config = dict(
    train_examples=42238,
    horizontal_flip=True,
    norm='layernorm',
    mlp_ratio=2,
    beta2=0.95,
    learning_rate=0.0035,
    beta1=0.95,
    max_precond_dim=1536,
    final_lr_fraction=0.05,
)
Rows from block 10, named by matrix and row number. Rows with one number belong to one neuron. Each number is 500 + 40 x the weight over its row's rms, rounded and kept within 0 to 999. All counts start at 0. Numbers have three digits each. After the name is the row's rms in percent of the matrix's.
# fc1: MLP up (model.blocks.10.mlp.fc1.weight, 384x192), inputs 64-127
# fc2: MLP down (model.blocks.10.mlp.fc2.weight, 192x384, transposed), outputs 64-127
fc1.242 099:509549517475494440473458491514446504532484464542519497515471488422520514534474531475505476469563489435508562459468552512471522427467476506546477511568491542531487486491492490542390551505474515
fc2.242 096:482502501542460522432538506501555510477524459425484501516565500588514505519527486548501508522477544450560502543503509453547476595467509488480494531496532520495509539441514484486548504491596403
fc1.243 097:532435478488528500481571506508507505514563484429403455535463494480432578554452503447459491520473512527480428595547520540550482445511520490483488426491510544497486543580472447477468463526390472
fc2.243 102:456535461508520463483485515474449506481531515517543461486499519468556567473527491454481484515517462497522452415501521516464596430583446523496500569485530499535480483572497510587491526429564519
fc1.244 101:536468571529516505446509522551411545468508549555563447535524496513461544497548520520472476530487440501493527499498494447582469461487516489525544479490491603530523441464537518412475548519597481
fc2.244 102:414468455475538530474495466489519496485542497496502481483507436543499542558537507500513449577466541460511469553553477510469465567506507505437501492480493443574480577564408472470464527493505558
fc1.245 138:454506552509516510448513504478460522583542474464514520578504493539449497512521442514527523514440483465507532496481603490580541524521562441538484443473487497526477565542471548475483466440578508
fc2.245 117:452509556464462488402495518459470498494524580505495487482530430522533545530597512502512520510498532477468492559553490442545440509540504474463524491479510518551556511508460451487471506541585465
fc1.246 101:512550487488457525477534528525489515437531545563549528514505508567480507473452445538453471548463536577534480597482396507535446498474540550481604445543480523525474555468420497521523514488465562
fc2.246 088:549480513527477484435532509477519508452530531440379528498503449470508483525459539452491436534515497497562525537494536522439447597531513480518519528494528512536551503549560529439505506523561511
fc1.247 094:532501484466469470465489518503524513464522515477524533486511524495497557576454478478551501503487583525536525547538467449515479510432515492522531524506526523487477489510540486520484450374465470
fc2.247 097:483502542537473439502433521446465475466431547532500514498521522472443498464533457525476490561491558447508505573465507513443524479527539506440498536550486431504547512558461459505550500505553493
fc1.248 096:410442456474469482476485516490505559571525506536538480493476547554449455518475490465464473462501495473523471488532467468503500517467522529443526526522548463450536531488440488516412527493552518
fc2.248 109:571486469535563479436522545452487491496471471500565450559522491461571554529521543580534513576480494436525447490546519476541571516428491503513512482537492546479465487540482502509456473525529550
fc1.249 100:506496502529418508463470457551550572441530607507555507551500480466471572502512537512487512495530492501494475541566470533472553544440483472437476473492566558519429501538464429604509572473509547
fc2.249 102:462507520520534472561512421518467483512441488563422514499448501434553481488448472511448502445487510545483501503472459515499445460586542520581542508474488446500551498558501473419513517485463534
fc1.250 097:467499526515480479515457489533510437514437561523477478537481512515526533559461433501510480414510472610539517566506507505465410508512479568510533437473459480535489457419448538469504507460544546
fc2.250 106:513449454508459552446495459429558544531464529576459508507448477525566514444538524441478500531557459602462474531485461581517562509601579506485518540510475532523453482517467505477498504487554497
fc1.251 100:504579480495493490455439519544436507522495511487411454540530485555497536488471497465487520496504441503501538585506503490503431558573393489483474423509533548501568502471519512513489529555537479
fc2.251 097:516428508480523454534481537571522485446562470551529530494550498488609492566511433555488434453482555478489531479499439457484494441533533491561545432435547510477465549507469506515554548480543473
fc1.252 111:468443498465535523460483434536480526467489506445529541522502508451433526478554508502456520478561519530511480509516472461573429407439480435495508499454526500479466491507460426510502496491482476
fc2.252 101:560489465451507466494578512508488496517525517532512492474556542490520566496521514531512536562471449456472492443544495501548486478524546566543539440493496509452555458492558532487473414430505497
fc1.253 093:429471518487579564462450466509539575490469517505411443476477456526542558525447583461501556453468491504461496431441465449483494554458462417498575547521519535458463493538489479490505543499473544
fc2.253 090:575460498491499465549510527473534511557521579474501548494473522509435467548512514407467521534518536469496450455472542522461433469452506526583481518511476500471458513486536435519501416551564457
fc1.254 093:461516542498476499407614431468481526455576472492509559509502537503491502479494483539508508518559489539541547488536517497442506584497532476523526541595530455506499447531501497487510488503424523
fc2.254 095:490517463493536501499441550549448482455446511565513543513524449509521529533502510529472473503513505593491482503581520473567516506508543578520474555456494515415488614501487483533514512538542491
fc1.255 100:582472478477525509425467484511525514546555547501505506459491452484527420537506488513458500448504475491563482531541536476558563525437515552560474485528499486496435462553472497493500501515548514
fc2.255 095:469498524544497510527516467479558515490510507517478518523492540493508443448494484435479528507463515504481540490459515459534512482552483493528578457464467482465586496489496399464502517444486491
fc1.256 093:492455506536569543511456489496530533465554571486493503455486434487486458491586421492533508537457492477477470508516497408425581514432526522617543580528463540504480557517507472502516496544519463
fc2.256 106:462482500458432457520434503519495521533468473522502440581484484472547470445457541481459511489438531414487488464456506465558501433549512459497408500483483522503594390505528455550505502500472478
fc1.257 104:483546481517496452496469485497470506471485518497564473558478539495499545524468516519482470521468535552493450474465574495510427481528583530557530524520479553510507502444493430598450556519529571
fc2.257 105:512477522563491505538506459423518520470496463495434528555408490458470528559461445395453503537524421441529536486475496465511535505454429455447433499514479471526488512472560484477521487569499512
fc1.258 098:503495449453445483534446522464492486512511607448511501535493565526441453474443519562483494450482536472468499578499437498502500469507531471450448477510536498444497490520473544528503443539443501
fc2.258 100:485476520522462489533421488436514497500535495443516458436479483563513550511489472525498515519562488444541478478541444420450485495408555536585515489481535494446484546533469499540484452551541483
fc1.259 094:506482495511445520433441503463494466476366528450511523532486479544516489530491570434498506516570524531492513591469484558486420458504482498533455461498511507516471429551548539442521437534514545
fc2.259 106:527614447476585467535499478430447481530502517567447531491479465503572523429480457496444474541488537548543499501523601509495543445558531456525527496429430418471574476540497533520479538532519595
fc1.260 089:478562499509563493497543464427528516544528503533521425457479490500507505483513506482521426550511560480526464510435470485472401552435465495531445433464455502365489465511608466519513470496449517
fc2.260 091:537493545463520452450463510570507546484493483520537536419536540516530516459476453506473410474472491458434478457527545551606564545449521523423449513449501539512507554497484489501522538417427491
fc1.261 103:452487451540491456418429499445523574524535481471544541533557461545442510453446490572516504484477474569514470581522488555537500534494546570517466454486465491482490503491593467541470494505514542
fc2.261 102:500542464497513495462494496486535527522514523545498540478494552502530495523529577513591495480529489545502471506439558446429426493465493550494569545513489481501545435510521494510436537558530501
fc1.262 102:532501537538515481487486450476469534480452459478475565520566586531486472520544473419415487545534524500510480573456452463417510438526519525534518501567543491469424467460583550511523487412531468
fc2.262 102:569512457524503555494554508482488547490484556543457521534480488511484466528454464515586452475451439503514506431482526561494508448498456516490515473462483469554407511488489457501545559424471539
fc1.263 099:528533477600523490465555456512497557514503484504541504518560431520536460489448455468473536514513455551521503507497506504471453529532513560449564463512444476545497531468429477509505558511460518
fc2.263 102:569443498456521484555444526532479404574428560512455497473525552543556502518521523472537519551598486484505511575528474509540579487438471519540485518509519525476506498635558495543451506490461534
fc1.264 094:464434559509559505504438476515549531566547486550516496506515433536526573463507550478470506486562502599445490498496506468519472515520397463488502470526551510560536470465519502445430464551484543
fc2.264 103:491530485473391524531468453507440577514473554472479483515494463458513543565502558514563507454490503500550517509491444442493478468528644486461460472510478555448451539524488503530500540494493525
fc1.265 095:489471563477509537497494496551530499467574457435461472487495505529461417538502503453468498508537532516501485536504523504486567543511518535490473440573487510497507463468479513499502491478459485
fc2.265 096:527408515566486452520474441441578497492495505526474510479445560492459494471505512543535489514493508489497498509565491511603526462466476395520512524457491477530446484460545422551461459532556490
fc1.266 099:568489464495571482460477483478570434587533507512491500444590419495490491520423486485505421481513549542512441529502520469477466508437602508507446563415482413529501488485480468475472497528481474
fc2.266 102:512483516536498564498503515552456572501419500411447555494460584531450494548567506515478552499458531552548490483537550517589513435466541539539546567485498503479433543576479528524489565491511563
fc1.267 091:509564511586497526471481467508490537516505496506507544507530501472529532515563525404441496545536474514538504516498516525498486453502544533558507502438428513461525559495509488508561543581504490
fc2.267 113:444502468471464584507525456503515504517572458512497512577477436496478411489521525565458518532440487553454522561524497477424467541475501498387510510454471486520550531521492489439504462535483517
fc1.268 112:521489526562466499502489472581495495526525500628507478484502501482525504480449447487471502517509512506512482559528492461536530499496566545468521453504472492602459475550549498536535469423517490
fc2.268 103:480498481491600552423567480541489486500516416506467443459457477514459541490449493509530537483495478474411587492471421487515478535491471522506477530523465481469488512434486532533410537547540499
fc1.269 088:532528592455536525437497476537509493530508513487528491542541496527451565464541475518596460493481497454539484506497531463566460564528506531499518468504446499490494496438592447508431474552506486
fc2.269 096:443610489506472508517448531463427492482535475517489439521510520496531568524572512522494470485520549428440458447447474456529551547551522439471534469506450490525519504486521523480485502515480547
fc1.270 098:507584441546533550505485495514465493479468468499454462490518480509491518491490543457489521517498450511507382557506528435505499527432518476527495552483456541521528471448564425432478508481554481
fc2.270 109:611441526443534506398530478545465484571498529551522490434469484424486437459533475484499493488540536478446541552533530568547441449471548476451554491454479437486549591480487466480527508520540489
fc1.271 087:480421467474453457462458440539447522484489561507543493571563519497469523462507510606422513498452447473455489474451528507551496556466455476514473533508470514519490518537501442475507491475531454
fc2.271 096:464510534514517485490550491410548472455532380507502466527433463515498480455488519575548510522525511562521363519513531493517537503522516554572516525601542510459508489513517444460577526495447467
fc1.272 094:519458508488467471425491517482380525545491509414477397461495514551460529585522492496507488455464477484479494531521501433466523452523475437495456444415477480591500499547542517499514431464515433
fc2.272 091:492511451502530482527467547471484493505539517503475606517422468459502456484529504545490534446497510480448536545608377524550490541507487516573530526532437467419453511544490579487521487568490495
fc1.273 095:532572490513474498470471468476517473509473537509525512480506502487471555487402554476479493539481575529433516501467476471527525561497399448467552478421549495514567590543527446513480476451502566
fc2.273 101:561454557428453533541542504482504463443536451448521452504511509511574453516560496494533498421448515494481515495416487532471471462542549596501500485431551492404494492478468518517489501492452547
fc1.274 095:589469532485483490444500495443555520512547520513513508475501502613479465554480474496467466487503473490534488449471557506491549498471388601487422472532426512498564521444526523479510486529572458
fc2.274 098:498466554484486560493541468563424481471520519510487439519512507490554530467573494545497533449514491486527531592457467465506448508478524481550505522488505459417509528470471525479588533412449487
fc1.275 098:535528430543521565485523528520409501471462541461514474526480493547547521495516523525476556432446535485486516447396598495531450492449487496538440527539453506439502554501538465450478433467492504
fc2.275 094:487490593485464486518473469501582474541480532551503546545477589547444568464395470520461446514522511484510528513557505511445451489535487536497501468500489538516458490502484475548516460615492533
fc1.276 094:454488509557580587481443504476486471478499569487476520545484492505487460531527490523455392496471528489526405473500479419477505505475532446456522477512556483534500440460532561513504471483555498
fc2.276 091:456524409434512495464466499456484500516526499534468571554464467518511473615530507526571463423492486557523454469464604531496550600544494522544509544494429536474502451504505482463468499546494531
fc1.277 101:498514499445474450418461534483519495582502495521466554484503493481437581453491518529448483522417440514525543552501533465510535410554564490457559453526534498477488490510549534407518523503427466
fc2.277 108:470570490533518499490483513467462551473474558477562421438530497470511359462524508468547532516520529461417490511442598489534491552494471535500480525507540441540449529514467485456469531541550494
fc1.278 097:487479522499525506465487483513451523519469508516443554517433463523482524413532427545476498485522490443499478513517517468626493523469575499517484443521474506456408541446477465426544444498520549
fc2.278 095:514414503527529537486536456518482585513517577470527424488548475469467502516519524433481502562473537514463568486514541449442507542567484467536536516540547494489495484490494476472431602490563488
fc1.279 094:480479569485507559456527501458534447430470455526510537462581597501456581470501558509456526520529544549540475442527487499522464484438473469457452467489530536425467508453536506453563452573428495
fc2.279 094:534469525516424493500568479523474570499511542504525435506413486515539518552567536487553479559526468458543498572561512518540495488474474602508529493510437493594498568510491509511493510506572484
fc1.280 113:553494508494479450464469553551470511556521472417479493534496492503562559437424476580453521425467466460426492451521541506518489561530462444550441433519507497497492457428464519541527522460481470
fc2.280 097:491469485515500478499511507525472454590489499496500391472516477507437541520592500523517517533531458524572507563538468549466566554504480505506562538490524495530424461469513520363443508504475540
fc1.281 089:484513517495530490465455509512501431469478575507456479515501442490486514554447475480511486477484538543463465586508513463520489486516551549528509562565493438498527524501455503508466524503496524
fc2.281 108:478545481522515509461582448495503566469501433507471495576494486513491499520535503506524542544461510466500491510582527409551519493473479506508445495506488435495461530435488501469523500470559447
fc1.282 106:512441528459553526501491535546500477414483522442533505501487437531412471410448528532480478479582460469508515473512407468550593540499476547467479459486449520532520520503465535508494501448426556
fc2.282 089:478504447533453506517468476533493504554470465541556515441459587498555494470461491561463487490468529523507558526490522570394410462507423407483553530506500526478496456509529467501525472559502458
fc1.283 088:488570416548473504516498513503520567489508587508552495512505497471448430570551461438482568501387526468492489582480551498525488507435534468497505405565549461440501561442470507502518568521466472
fc2.283 098:455560490549533513467465470487494538541585399531489515491424423480507463465433486499495475502508482486432459496539491486487511541499483498479540528475502509578497435490547497558522425521532526
fc1.284 097:546527523510535438460490456476463532560466526519497463488505448514544535464574499520522508504575557520534482490486473471498457483524445558486431472534550435462571494531519433560504487411460477
fc2.284 097:432508536490533490496523426479542471499497516404519498469460565531542507589532515529569457630419434526509483460508537485533478470506499493522488521522585506524552457423517463483473491449539498
fc1.285 105:447518452489533486486480518537436557441550567491468454502467534472466587495474454530450525527386470499543478526433569524411468517531539407479547498527472486455489558477483533490449459466471503
fc2.285 098:559567480563484460481542486466567541442492504524546496419505490510520416501457522523500448474543457480559471515490437443472501511534491605510432526512587469531586564463511510518522490478499495
fc1.286 107:494446505466539383507480502530485468520417462474454553518544478501480531463488481525509525548428491496479508525457557501465528505537420520534497482479520448516444522514462497459470510441435536
fc2.286 096:490427481461488541470417445506539466447426572510452475417461444451429520543522464513509527456531514504497488462530482503545470432452507443472505558472527485469538466486477507499520515558519482
fc1.287 105:482497483490455490466476466547432512470481530451478428520563447602518453561547473533551491512509500538538490541463510471537525564517512487436486466518512500453447480490498513525478548534446473
fc2.287 099:524497459476459449490478502527512466501535442540518515475489512542552543559558519489549544565486537481514529530481535498547504459524438554502461514560393544510516510507512478497465488444575508