config = dict(
    dataset='capsule endoscopy frames (Kvasir-Capsule)',
    train_examples=42238,
    norm_position='pre',
    batch_size=512,
    lr_schedule='cosine',
)
Rows from block 8 of a small self-supervised image encoder, named by matrix and row number. Rows with one number belong to one neuron. Each number is 128 + 24 x the weight over its row's rms, rounded and kept within 0 to 255. All counts start at 0. Numbers have three digits each.
After each neuron's rows are labels from the 100 images, of 14848, where the neuron reaches its highest value: "patch colour" is the nearest of a few named colours to the mean colour under the peak. Only what is clearly more common there than usual is listed. The data: capsule endoscopy frames (Kvasir-Capsule).
# fc1: MLP up (model.blocks.8.mlp.fc1.weight, 384x192), inputs 0-95
# fc2: MLP down (model.blocks.8.mlp.fc2.weight, 192x384, transposed), outputs 0-95

fc1.88:099115120143161148149094096144176121078114144111134140143131094095126157129156124124094110112152126143154134110122172162114120102146128130111098129095116131148132115121124172201122137139149100118116129105158099106136142170103120157149068100136123148107049143098176139115103078072168142129
fc2.88:160159151091115106177164167109122166182187128107162140122108151149150106115136112099127053131115111117115107143140092090163165152120156132114151177171114164123110125105127118100119166146113112143114105116121145135121095143130123124130154180132099127134112139160070081127148133183123089130
patch colour: black

fc1.225:096101155156141154104125130162171138148127151105080072145120131146127122130123086121152118102137099116082123142150098149143137100126150175117153141129149159087169130118115100169151106139150105112117087144121080101142131139111104122061153130124054135136139133140122134128169137136143174152
fc2.225:146139118141070093138118133149116141105152124139151106147133160112124076141168154143105150147113171118113135140125140086139113144079170171157109150127082139134110117141119126111153142121120119161116127146119108151078122120131185124162125129129121118100114130128151121086081133137149119107
patch colour: black

fc1.223:122118132135122138163111091149113125092090156104137125109179133100110161156124113076153150115117088161140140169132140113134156094171087104171120164102094153159156143133135112123128136102144120179113149137141072126122109137150113107111150085138125131147132192117152076123152099110107132138
fc2.223:180124171125125142145171111092158156158141115151104097137135135147185118148119138124127092132134130119094102119171081132159147116098154086116115086142151123108113101131139191137092111129153101122120121113116140155121140134140125133105118168115109142087144084155129176156101119131110184130
patch colour: black

fc1.104:073121169100089132123114160158143086127102141143143131150135127130113133154129110173114166158149155131121119123142186152134145149107141153150118168073159135117167160102145153076140127119154142118117117111140121096104122065111146177105148145116181115132139116129114124114099101137125129099
fc2.104:134100116133164151151111105140131157153129160098114153140122180140099101128120142104164115080129109108130145119156100095155116117139138090135101123104082134149095121115130124147136100116103137086100137115168119133148123152091147087149132140154081156122131181071114131117121143112115159118
patch colour: grey

fc1.115:067122143148146129139114151131130116128113134128138095110134123134145136082109156163130117136121114180083081128118114112148080106089113129116118107165123128111119157149106148150104148147067137152099139154165112138130154056161119126138135109151168113119130094109106137124176124150170142122
fc2.115:142123142127154113184073125131101167147125130085160153104123136128131161149142108114101184148106162128129186137146127129096161119152138128152131119135102174094179155120118101116096115119120162145154151113129157138141101132076183166131139158154094088090133129124123124113126118154098101135
patch colour: grey

fc1.20:108148122195126109107102104127140086141137145093130123176155116117054117159150147123101104087109131155127102154123138090095142146125145127133151144145120123109119117107154157111101128135129128116161139148094144108115166157118168092109146132132162121128103078148149144136143142139168157091
fc2.20:115126173102132127094074109117162139136152153128109122151126147164108106156139141144120136175169141136115122138106100153104132130137107132067114140131089137113132095111118152135116120168129116159115111152110115124146138130116128092131148167177163092149115140146104150116131106125167126133
patch colour: black

fc1.218:105115113134111156127146141126134122186120132174075151121169201132136155160119137143144140124179154098087145136122137121161114135161105097109111103103112154123163097141137119114141111143122172143138145147112109147112124108124150149094129135109128139106123105102147131131131122141118136134
fc2.218:140132140139092130167137139148147164079142176121186117108139130136127121090109158174155110167108104141133130145134094122158129130144118151171145161172144147148128096109137104095135133141142105135127131092130132104151155100127100121157132105114124114158108149132150118134119131102191170147
patch colour: black

fc1.249:157133113099114090110129125103133115136120159073107134106150138099163168136101115104154127096130110118122145093099140128137114126124106158092169114124142169089141118086143140132135164115109141104133123100101151102128107137097115115142136082161127184097085109119120138140129118123124113098
fc2.249:139147150134114127127139156120132129109126119182113104131102133130126110127171120130136127148136127121115094118160126110132178131147133138162109128104166144145110153145124099131131119114123149133111153162150105144140157185174130106174141155156165091176121102127170128131197096166150097146
patch colour: pink

fc1.313:130100115149127088114127140127134168147135156165105094174119123118124167087116106129117140159170129131135116105117151155122151117122151129138127148209143115125104134095163104099126083152108116105154093168094148166133133131099097107136098100105120131126155129127158102081093174128129161120
fc2.313:127125133152159163126078126152173099099087108110176138147147108109124113133150165126142109123120171154120127082071114104128134126154114113085119137106127134142134117175139096141105167125159145119128115162164118131137159117154164118131151118127145141162092177107113149138126128133119116131
patch colour: grey

fc1.72:143151098079147098159140151120125132159128172156122111117158117109125120138135059107122148136142140100144137143113085148154127107146154115120145146139127191146122174119173124095089101104138138160121143125103087132125089145130150067129115173132084100115112162162129135115149164148113127156
fc2.72:120096138135162190124128142156131185081133096127132125106140178142128123130111146119158131167126117157115104071137113140111146113072084146169103122134115129125116134122125129135157128137095103111125177107174116106176127127093059161125080124141185139121101102165130117172155118090131127091
patch colour: black

fc1.374:108108131157164132126134136103126126049130129113186127188121084088119114130155103158144103159118137161126167125098147117163092135107148122123160143128120114149113143142133121104080135063119093123115096140127107118103146164150138106126136130148198151109139150148177144137102113092116149115
fc2.374:116141117100137143113096143084122129089141150109125140140138160141106126142144122109146119163086078082148104138141136125137115143118132148137115090139164102115131174153120154124122138132179110126105129144127139065113127121116134149166168130173110129141108123140136128133097101126149137159
patch colour: black

fc1.245:132108133137102136104125128154142103142130135134124123123165132134164128153108140115148159126169144098123132119135131122114140145169088154133143133160124120128131149111129095155122113161132145160092076111157137100120091130127129117123115110170113106157126136070145172087133098117119148131
fc2.245:106157148114152142144165142151123080148098101101131152100147102149113148086139094129162125183087121150167129136126141125126109118119119154145134124110142145135100113151140172122139094101155136115150158097138167131144145075116158124156111155091174159114153155128101129144154112121122102093
patch colour: grey

fc1.121:110120146143161106134072109112118097115154139146116116104127144060157129128096158134136136115131131158152115099100146125123135128121098127127160097137139127095152160087112122134177129087138149098151077085111124165075103125132121103098115149141086100141152114146120137114112155105178112084
fc2.121:134098135118107119166132099158130144109142153143098135150120111106090132131181128122181129180128093120110141130118107139135135156106125177151148144090098103112125091116109173141137128125112138143079107116161116115154136129131145166113077080141108181137112134119143106128118149149115106157
patch colour: orange; grey

fc1.354:155130121127138099135116167106147131164166138106108115149145123133104132117111132127143137135091097164136107105182112153125062151121122109156133147117141144124154125111108150088131121163134136144120112120109118160151121140114143173134123097182128112151113136151155153127116094122107181153
fc2.354:142092147147126140122157092114124121099060119168149114135097141123121144168131146140103103145123169115122166114092087110124152102101135114122131112128091157149157133154151147124102111119067136100141139149174109113088157123131101127115106097072182160112171088106121135138183098113144134114
patch colour: pink

fc1.109:188145190147128132119155100099126123100082135092097126150091152141146162138106138129093127120112114124115120155142179144157142124171075144128137101150127149115145109176148140135153109125142149086152125139099150131125079151100100119097136119125118154159123129167130124127176149121139111129
fc2.109:102154066120133122149074174183131100130113103172162154145134122098128123120140129135145151149133080131150133105110074151109110132133142118110126164110115129118130094086127120116108136156099103190116136096142102147107143111142176128122094140119109135138134155094113152121110123153114086080
patch colour: black

fc1.237:145125098109130148131150107087108173159090121116145114144125163125137113152084121148130139120155149157105088140143102137162130091145119149122167141154156132102112102151131137162134132111117147115145115133162141158140105150122184134118128144110157126121100070172129137106131128126166139163
fc2.237:133117115160144084090148105161114173117164157104149121139123160127097118134152126090132096134160104139158186122078131165173148066157159145137114095142089121107105097152171103089114134095154123113124131165113097133173112084119127131135117114158138136089127134086146144143080138129108127114
patch colour: grey

fc1.15:116128109160091145132123136153079124164104138149132114142109140121155116115152131119148126144143119181172099166145181129129104149128133143113118121112181119150157123124154131129117119136141198126131193140104094129146120133141144146108120132144134082135144115170186141124165150117161181125
fc2.15:115107103167123110131120129128149125147113122137140120122137121139162149127133124134144130138106097114151089147133167129144094121139179142117159131117113102132109101088132132133130133126136165082136128098113134147149115103125106097142139125145132089116122114170170149130131134103112231097
patch colour: black

fc1.111:133091099130123094113089095158085129131135102145086128128144153131134144120124147125168139120153132072127116175101171128103127137122085131108133119109172132080111116143156090111067131152128136148106104166151110114097110120161154134175155143137117152114130166129161138128138132170158179107
fc2.111:109113111093120126122144109153134151091119135125127118122147134129131118139105150149138120129121076109102148173112149105111143145111114122111113106096120133134124128156114097130088140107146090118119111128070125114115129116127124093158139113112118127115107129138165132126126115098117215123
patch colour: black

fc1.288:136127156133142125090088137147092094120146159126112150146143111108125134144138116091158092143136130157105122116124141095112136102143111154167106146119121156115164152121138096100170153089144131133094111149096134128121115102146145073141177140127116146104121111113115136083134133114128147084
fc2.288:143151122138132121083143096112190178160121152113133135136109117095143177128155165127149112127156157153102093132164180107203134160091103172142125116122128122126183110162124100158145096159093103130129122123083082087100174143138146151086097113128151145104112147137146131141183123135147112124
patch colour: grey

fc1.320:128099128146151093158110125090138142131172154150131158115116154169134143118126140132114172127133133143160198089134130150102142116158154103154148121156136132130224135098139159104177141179123135114168150098119120151108087111113121104112129149151127108100126088113102131096116143127127155130
fc2.320:118116138133132117119162158071110111105154144116142135135144126126087144148123095131127137145151153134087152128132107155154143143127151148103149151081135093170108096156129185082145134098109119125133149139126138118172121119126118121119126119136134108121109141150113133151145162122093113146
patch colour: pink

fc1.257:113143123147127140134143088156116126125135185085121132135120134155141131136118130084123090133140118134109175148171099142121119125125090107146114112137153189117136166113119118110131163131095154148136152110126083143116124142125126153107159103091152145126162131115188149122091126135103146098
fc2.257:130165140119157154125136164120141132121187144156135118123152153111129144159100115113163122113092101102132122122167165129138136149101174124121124158148138075094104131098118120111099075151126116125118117158128155148189085131142088107101106127148137113116135132140122130132152169146107144163
patch colour: black

fc1.135:126075113108116165172067068094131116111136120137130138104145118113104146108113132099149176091120109135131136154156102148126182126130078118088150123147158093096127146138121130142113117083122092111131171143089160103126086137115137134137133135173120132154139149083113126126163139094155135132
fc2.135:138186140141164076106180155113135101142139114128148094163124143142144108136139131077132083145118127143127083115105169137118154095118143120178130136109098138161100138127135162142161131110123142128093152136187078130105168141123142122106092097110104110122115112146107124122106105135097117103
patch colour: grey

fc1.286:111150092103143114124119111122068113163132146164132119137112151126117097118147128091097137110122102156129110145148115153098153159103168156118162122124155144149156124118153119110147144156109154151113121148130106126121092155133134110107146154133143150125167110161145133122160185193103136070
fc2.286:144168082107118111126150164133134150113195118091131146120178127121124177101118170072122126125119152136158094110125087150119167179142127111104155130134137156140137155140101113111154077111146112137122124071157157132145130122149149091112117158092094104088127130092109096121142168146125121147
patch colour: black

fc1.137:141136116072142129176095050122134115125160118111136113118126112117097173135080135134160135145116094122102135110124151170108097112091129131143093108160134123133136153089161123094101133120110175136156113171142151123139119129113182148137125154117140159122127094088116139145094096079063122152
fc2.137:156098140127156154117138166104071125155117087089114121093192106139116125109123099124084106116116131101153084118117114117098135131177105114139157133102150138149160109177110137161144147102177133123110163089124107144121152134089140107133103147125111118113131135186117101096167118140149159109
patch colour: grey; orange

fc1.261:144134138130134142151071148091120122147099205164137130134141097148124123131121135106104080143099125149111111115129156132104128108148142163122155138080112136136116149124169047101156169122142135162158086145119144105158128115116123079110157138125099082127110149124142107098122114116119139131
fc2.261:143127108097115161087113157155112145111138119113123145130146098114125110095147107151143122127176154137117109150150142121133132132105111124149121107088104193129125116128095108156093109108084086121103134107136131144151083103152151103137105098147135124129133109031105144124142149124105099133
patch colour: grey; orange

fc1.282:129123121124084135123145147107113141138127137101109118124132112147150168076072162109158139134111123128112083111092092135102101134132108112108124112145106122139123136111079093119114114092116115128099107148097142090094087105151166132105088087110140128132131101131081143150133125091139118140
fc2.282:109098142100138153126115109159092132111073131122125141075148124112164122185101119152141115136122137111113086118106144121155134117126140138132130099105149120092102130137174161145166116165148118107127159136120120138158098129091139159153169140134156129128113084126166114133074092171121133109
patch colour: grey; orange

fc1.0:131134113072164108157093120083120128116155140132062121160117136118108133125109164117145097120094138148156130097113157167126150186153119133145134131130123133121152102159111121094140151114109167099123082147109157160169103131127160125122138126139134168103124112120145124114091146135136104134
fc2.0:141093106138142100139157131147158139155089134093155134116134132085127130147115162126123140151139131127133109113116121115133131089098148190140137109140095127189122127117151106086124136128152067147170145122134108135123152106130120108142098121105112124117151104135127165091120157119163130112
patch colour: grey; pink

fc1.46:155148112103112102116142139110166144109136098097111141146126102111095127139126148119098117141169134148095161118130106128099152112126129105100143105120157108140080122124149109145164136122142137108083140106109141171126115108089149149124112095153124077165100114111141117141115146127135132175
fc2.46:093161118148145091229115167128101125137125150095121154161134142112149111122112127154106145119080127140151123131097166167128140134118113117102110178145125102121181099158177139177144129145098133167126109132152114128136097150097099155155160091145123114167133145123099177142164147119126183111
patch colour: grey

fc1.264:140111122093162151150133104131122142132145144104145131097140135149126160095137170125145081127116129154102065077132119162118136143123119164131133130082154120123120124133093106134122121113115147093109080111165115103146171167099143157093166125110144139142143121115133154112094172107099159140
fc2.264:126091133145113125108113124106124152144111117115088112125151111157121166174091101142122141157134155093142137166147124107086068149146148119131196162156135147128110122086126163124137163092117140144121128093107131175158098106135125112121098119137134144110107115138154122126128118126133088098
patch colour: grey

fc1.32:096159121093100168106095148130146144109109116131145141158129125124099076120154095132143155049140106137134113135129158108126144127106128105124148131144090141142119142146114096155123100147091108147114137116166176163123118093126121142146053113103160139142163138108136155124134099102091122113
fc2.32:113142096151157118121155114138139130142179123133081084109099127085161133099112111130131145152132147098086135107123094127109137120179115138136131116119177100106169103095129123080109120077135148126152176127148125112127120159124124109110105185138142149144126093149103112127101151148143179142
patch colour: orange

fc1.317:131144103110145117095141150112137155144101144139131115117118133143144118122144140135141103114203127179120104140144093161128126137099137153142101145121149149136099171143116152072116120153102142097113145162150121159131090138111103170115156162123120122111188129122131146155120176121141109138
fc2.317:135169128142187137122126121117090105119142094112129074153080163122120141102111083115116109100136154087149132097117178128091177140115172180118155148136137128129125104097129140126127104101150124118105134097115129144143130101137121121113118146125153129119144123141126090083131142119122094163
patch colour: black

fc1.126:147132130081123115129091143142101096130112136142125180104154155161121123121121113136137107185177163152114101149150152143149148088154145128121119164110146116159139141147152139112102133102155124123149100074124127113151116120091134130148162110119150137094127129112137158140120152137128146142
fc2.126:131156161146146126130158127125187134109074112114133112151125109129133109116163095161099137156147142135107123086138116162107137133118134140181145116132106075165133135122143109108135097096137124108113146098101127137101120080150129125122137140140103139112116141118104088126139093186146124121
patch colour: grey

fc1.283:105086106120169083166121122184143131149164104158093125137116136131111152131106123114166135153124164130126120158101139099138103141116115132108125101121121165185118095141165095157147150115131112147128209152106122112115127118118172125145148053141113157101155108159122133127143153146120118148
fc2.283:137119106124139146112127137156147140139109156171125119144142087151161123150169120183103126153157098109136116124134122110114146125098147085132099114122131104107112119102094138127086107143129167118124088131138158129177122102110073116091128159123115090118132113122154150131156150124116131114
patch colour: grey

fc1.199:147082102099163127135162109125112134152099150118101099106120112144124124092085105129151105126152181133131170098155190149116150134123163129134170118110145082120149127136115139157119110152068128084157110119120116121135106147102187173126190096110139170156121141131151118114132089098166117095
fc2.199:157164152141097168146116130137153102121113140147128121157107124138108092176107132097106126116104067093160149102105151150121148139193164085147129086130114183132136111116114119123110137117160118143113147139123121122136128126120110134130110169130138128175142122147088124131135160117114182135
patch colour: pink; grey

fc1.243:111151112100059124179129113133119099153135171129135136124126068107112150099185131153176127149162120099103135098132138113141153149130149158127124142140149103108141129171122136151135128103131131099125115125122115129142113113101144085136125103088132121116131152121131140118143142130120136104
fc2.243:125106116172141112167116146126158124117090113156117104084108153140144094144076095128117142142116139134155116162098086141073101159121149083145151120132157152163135109136131106095106130150112155104100158122176149146091140105156154165141097100134154173144128104146101128110106133149144100135
patch colour: black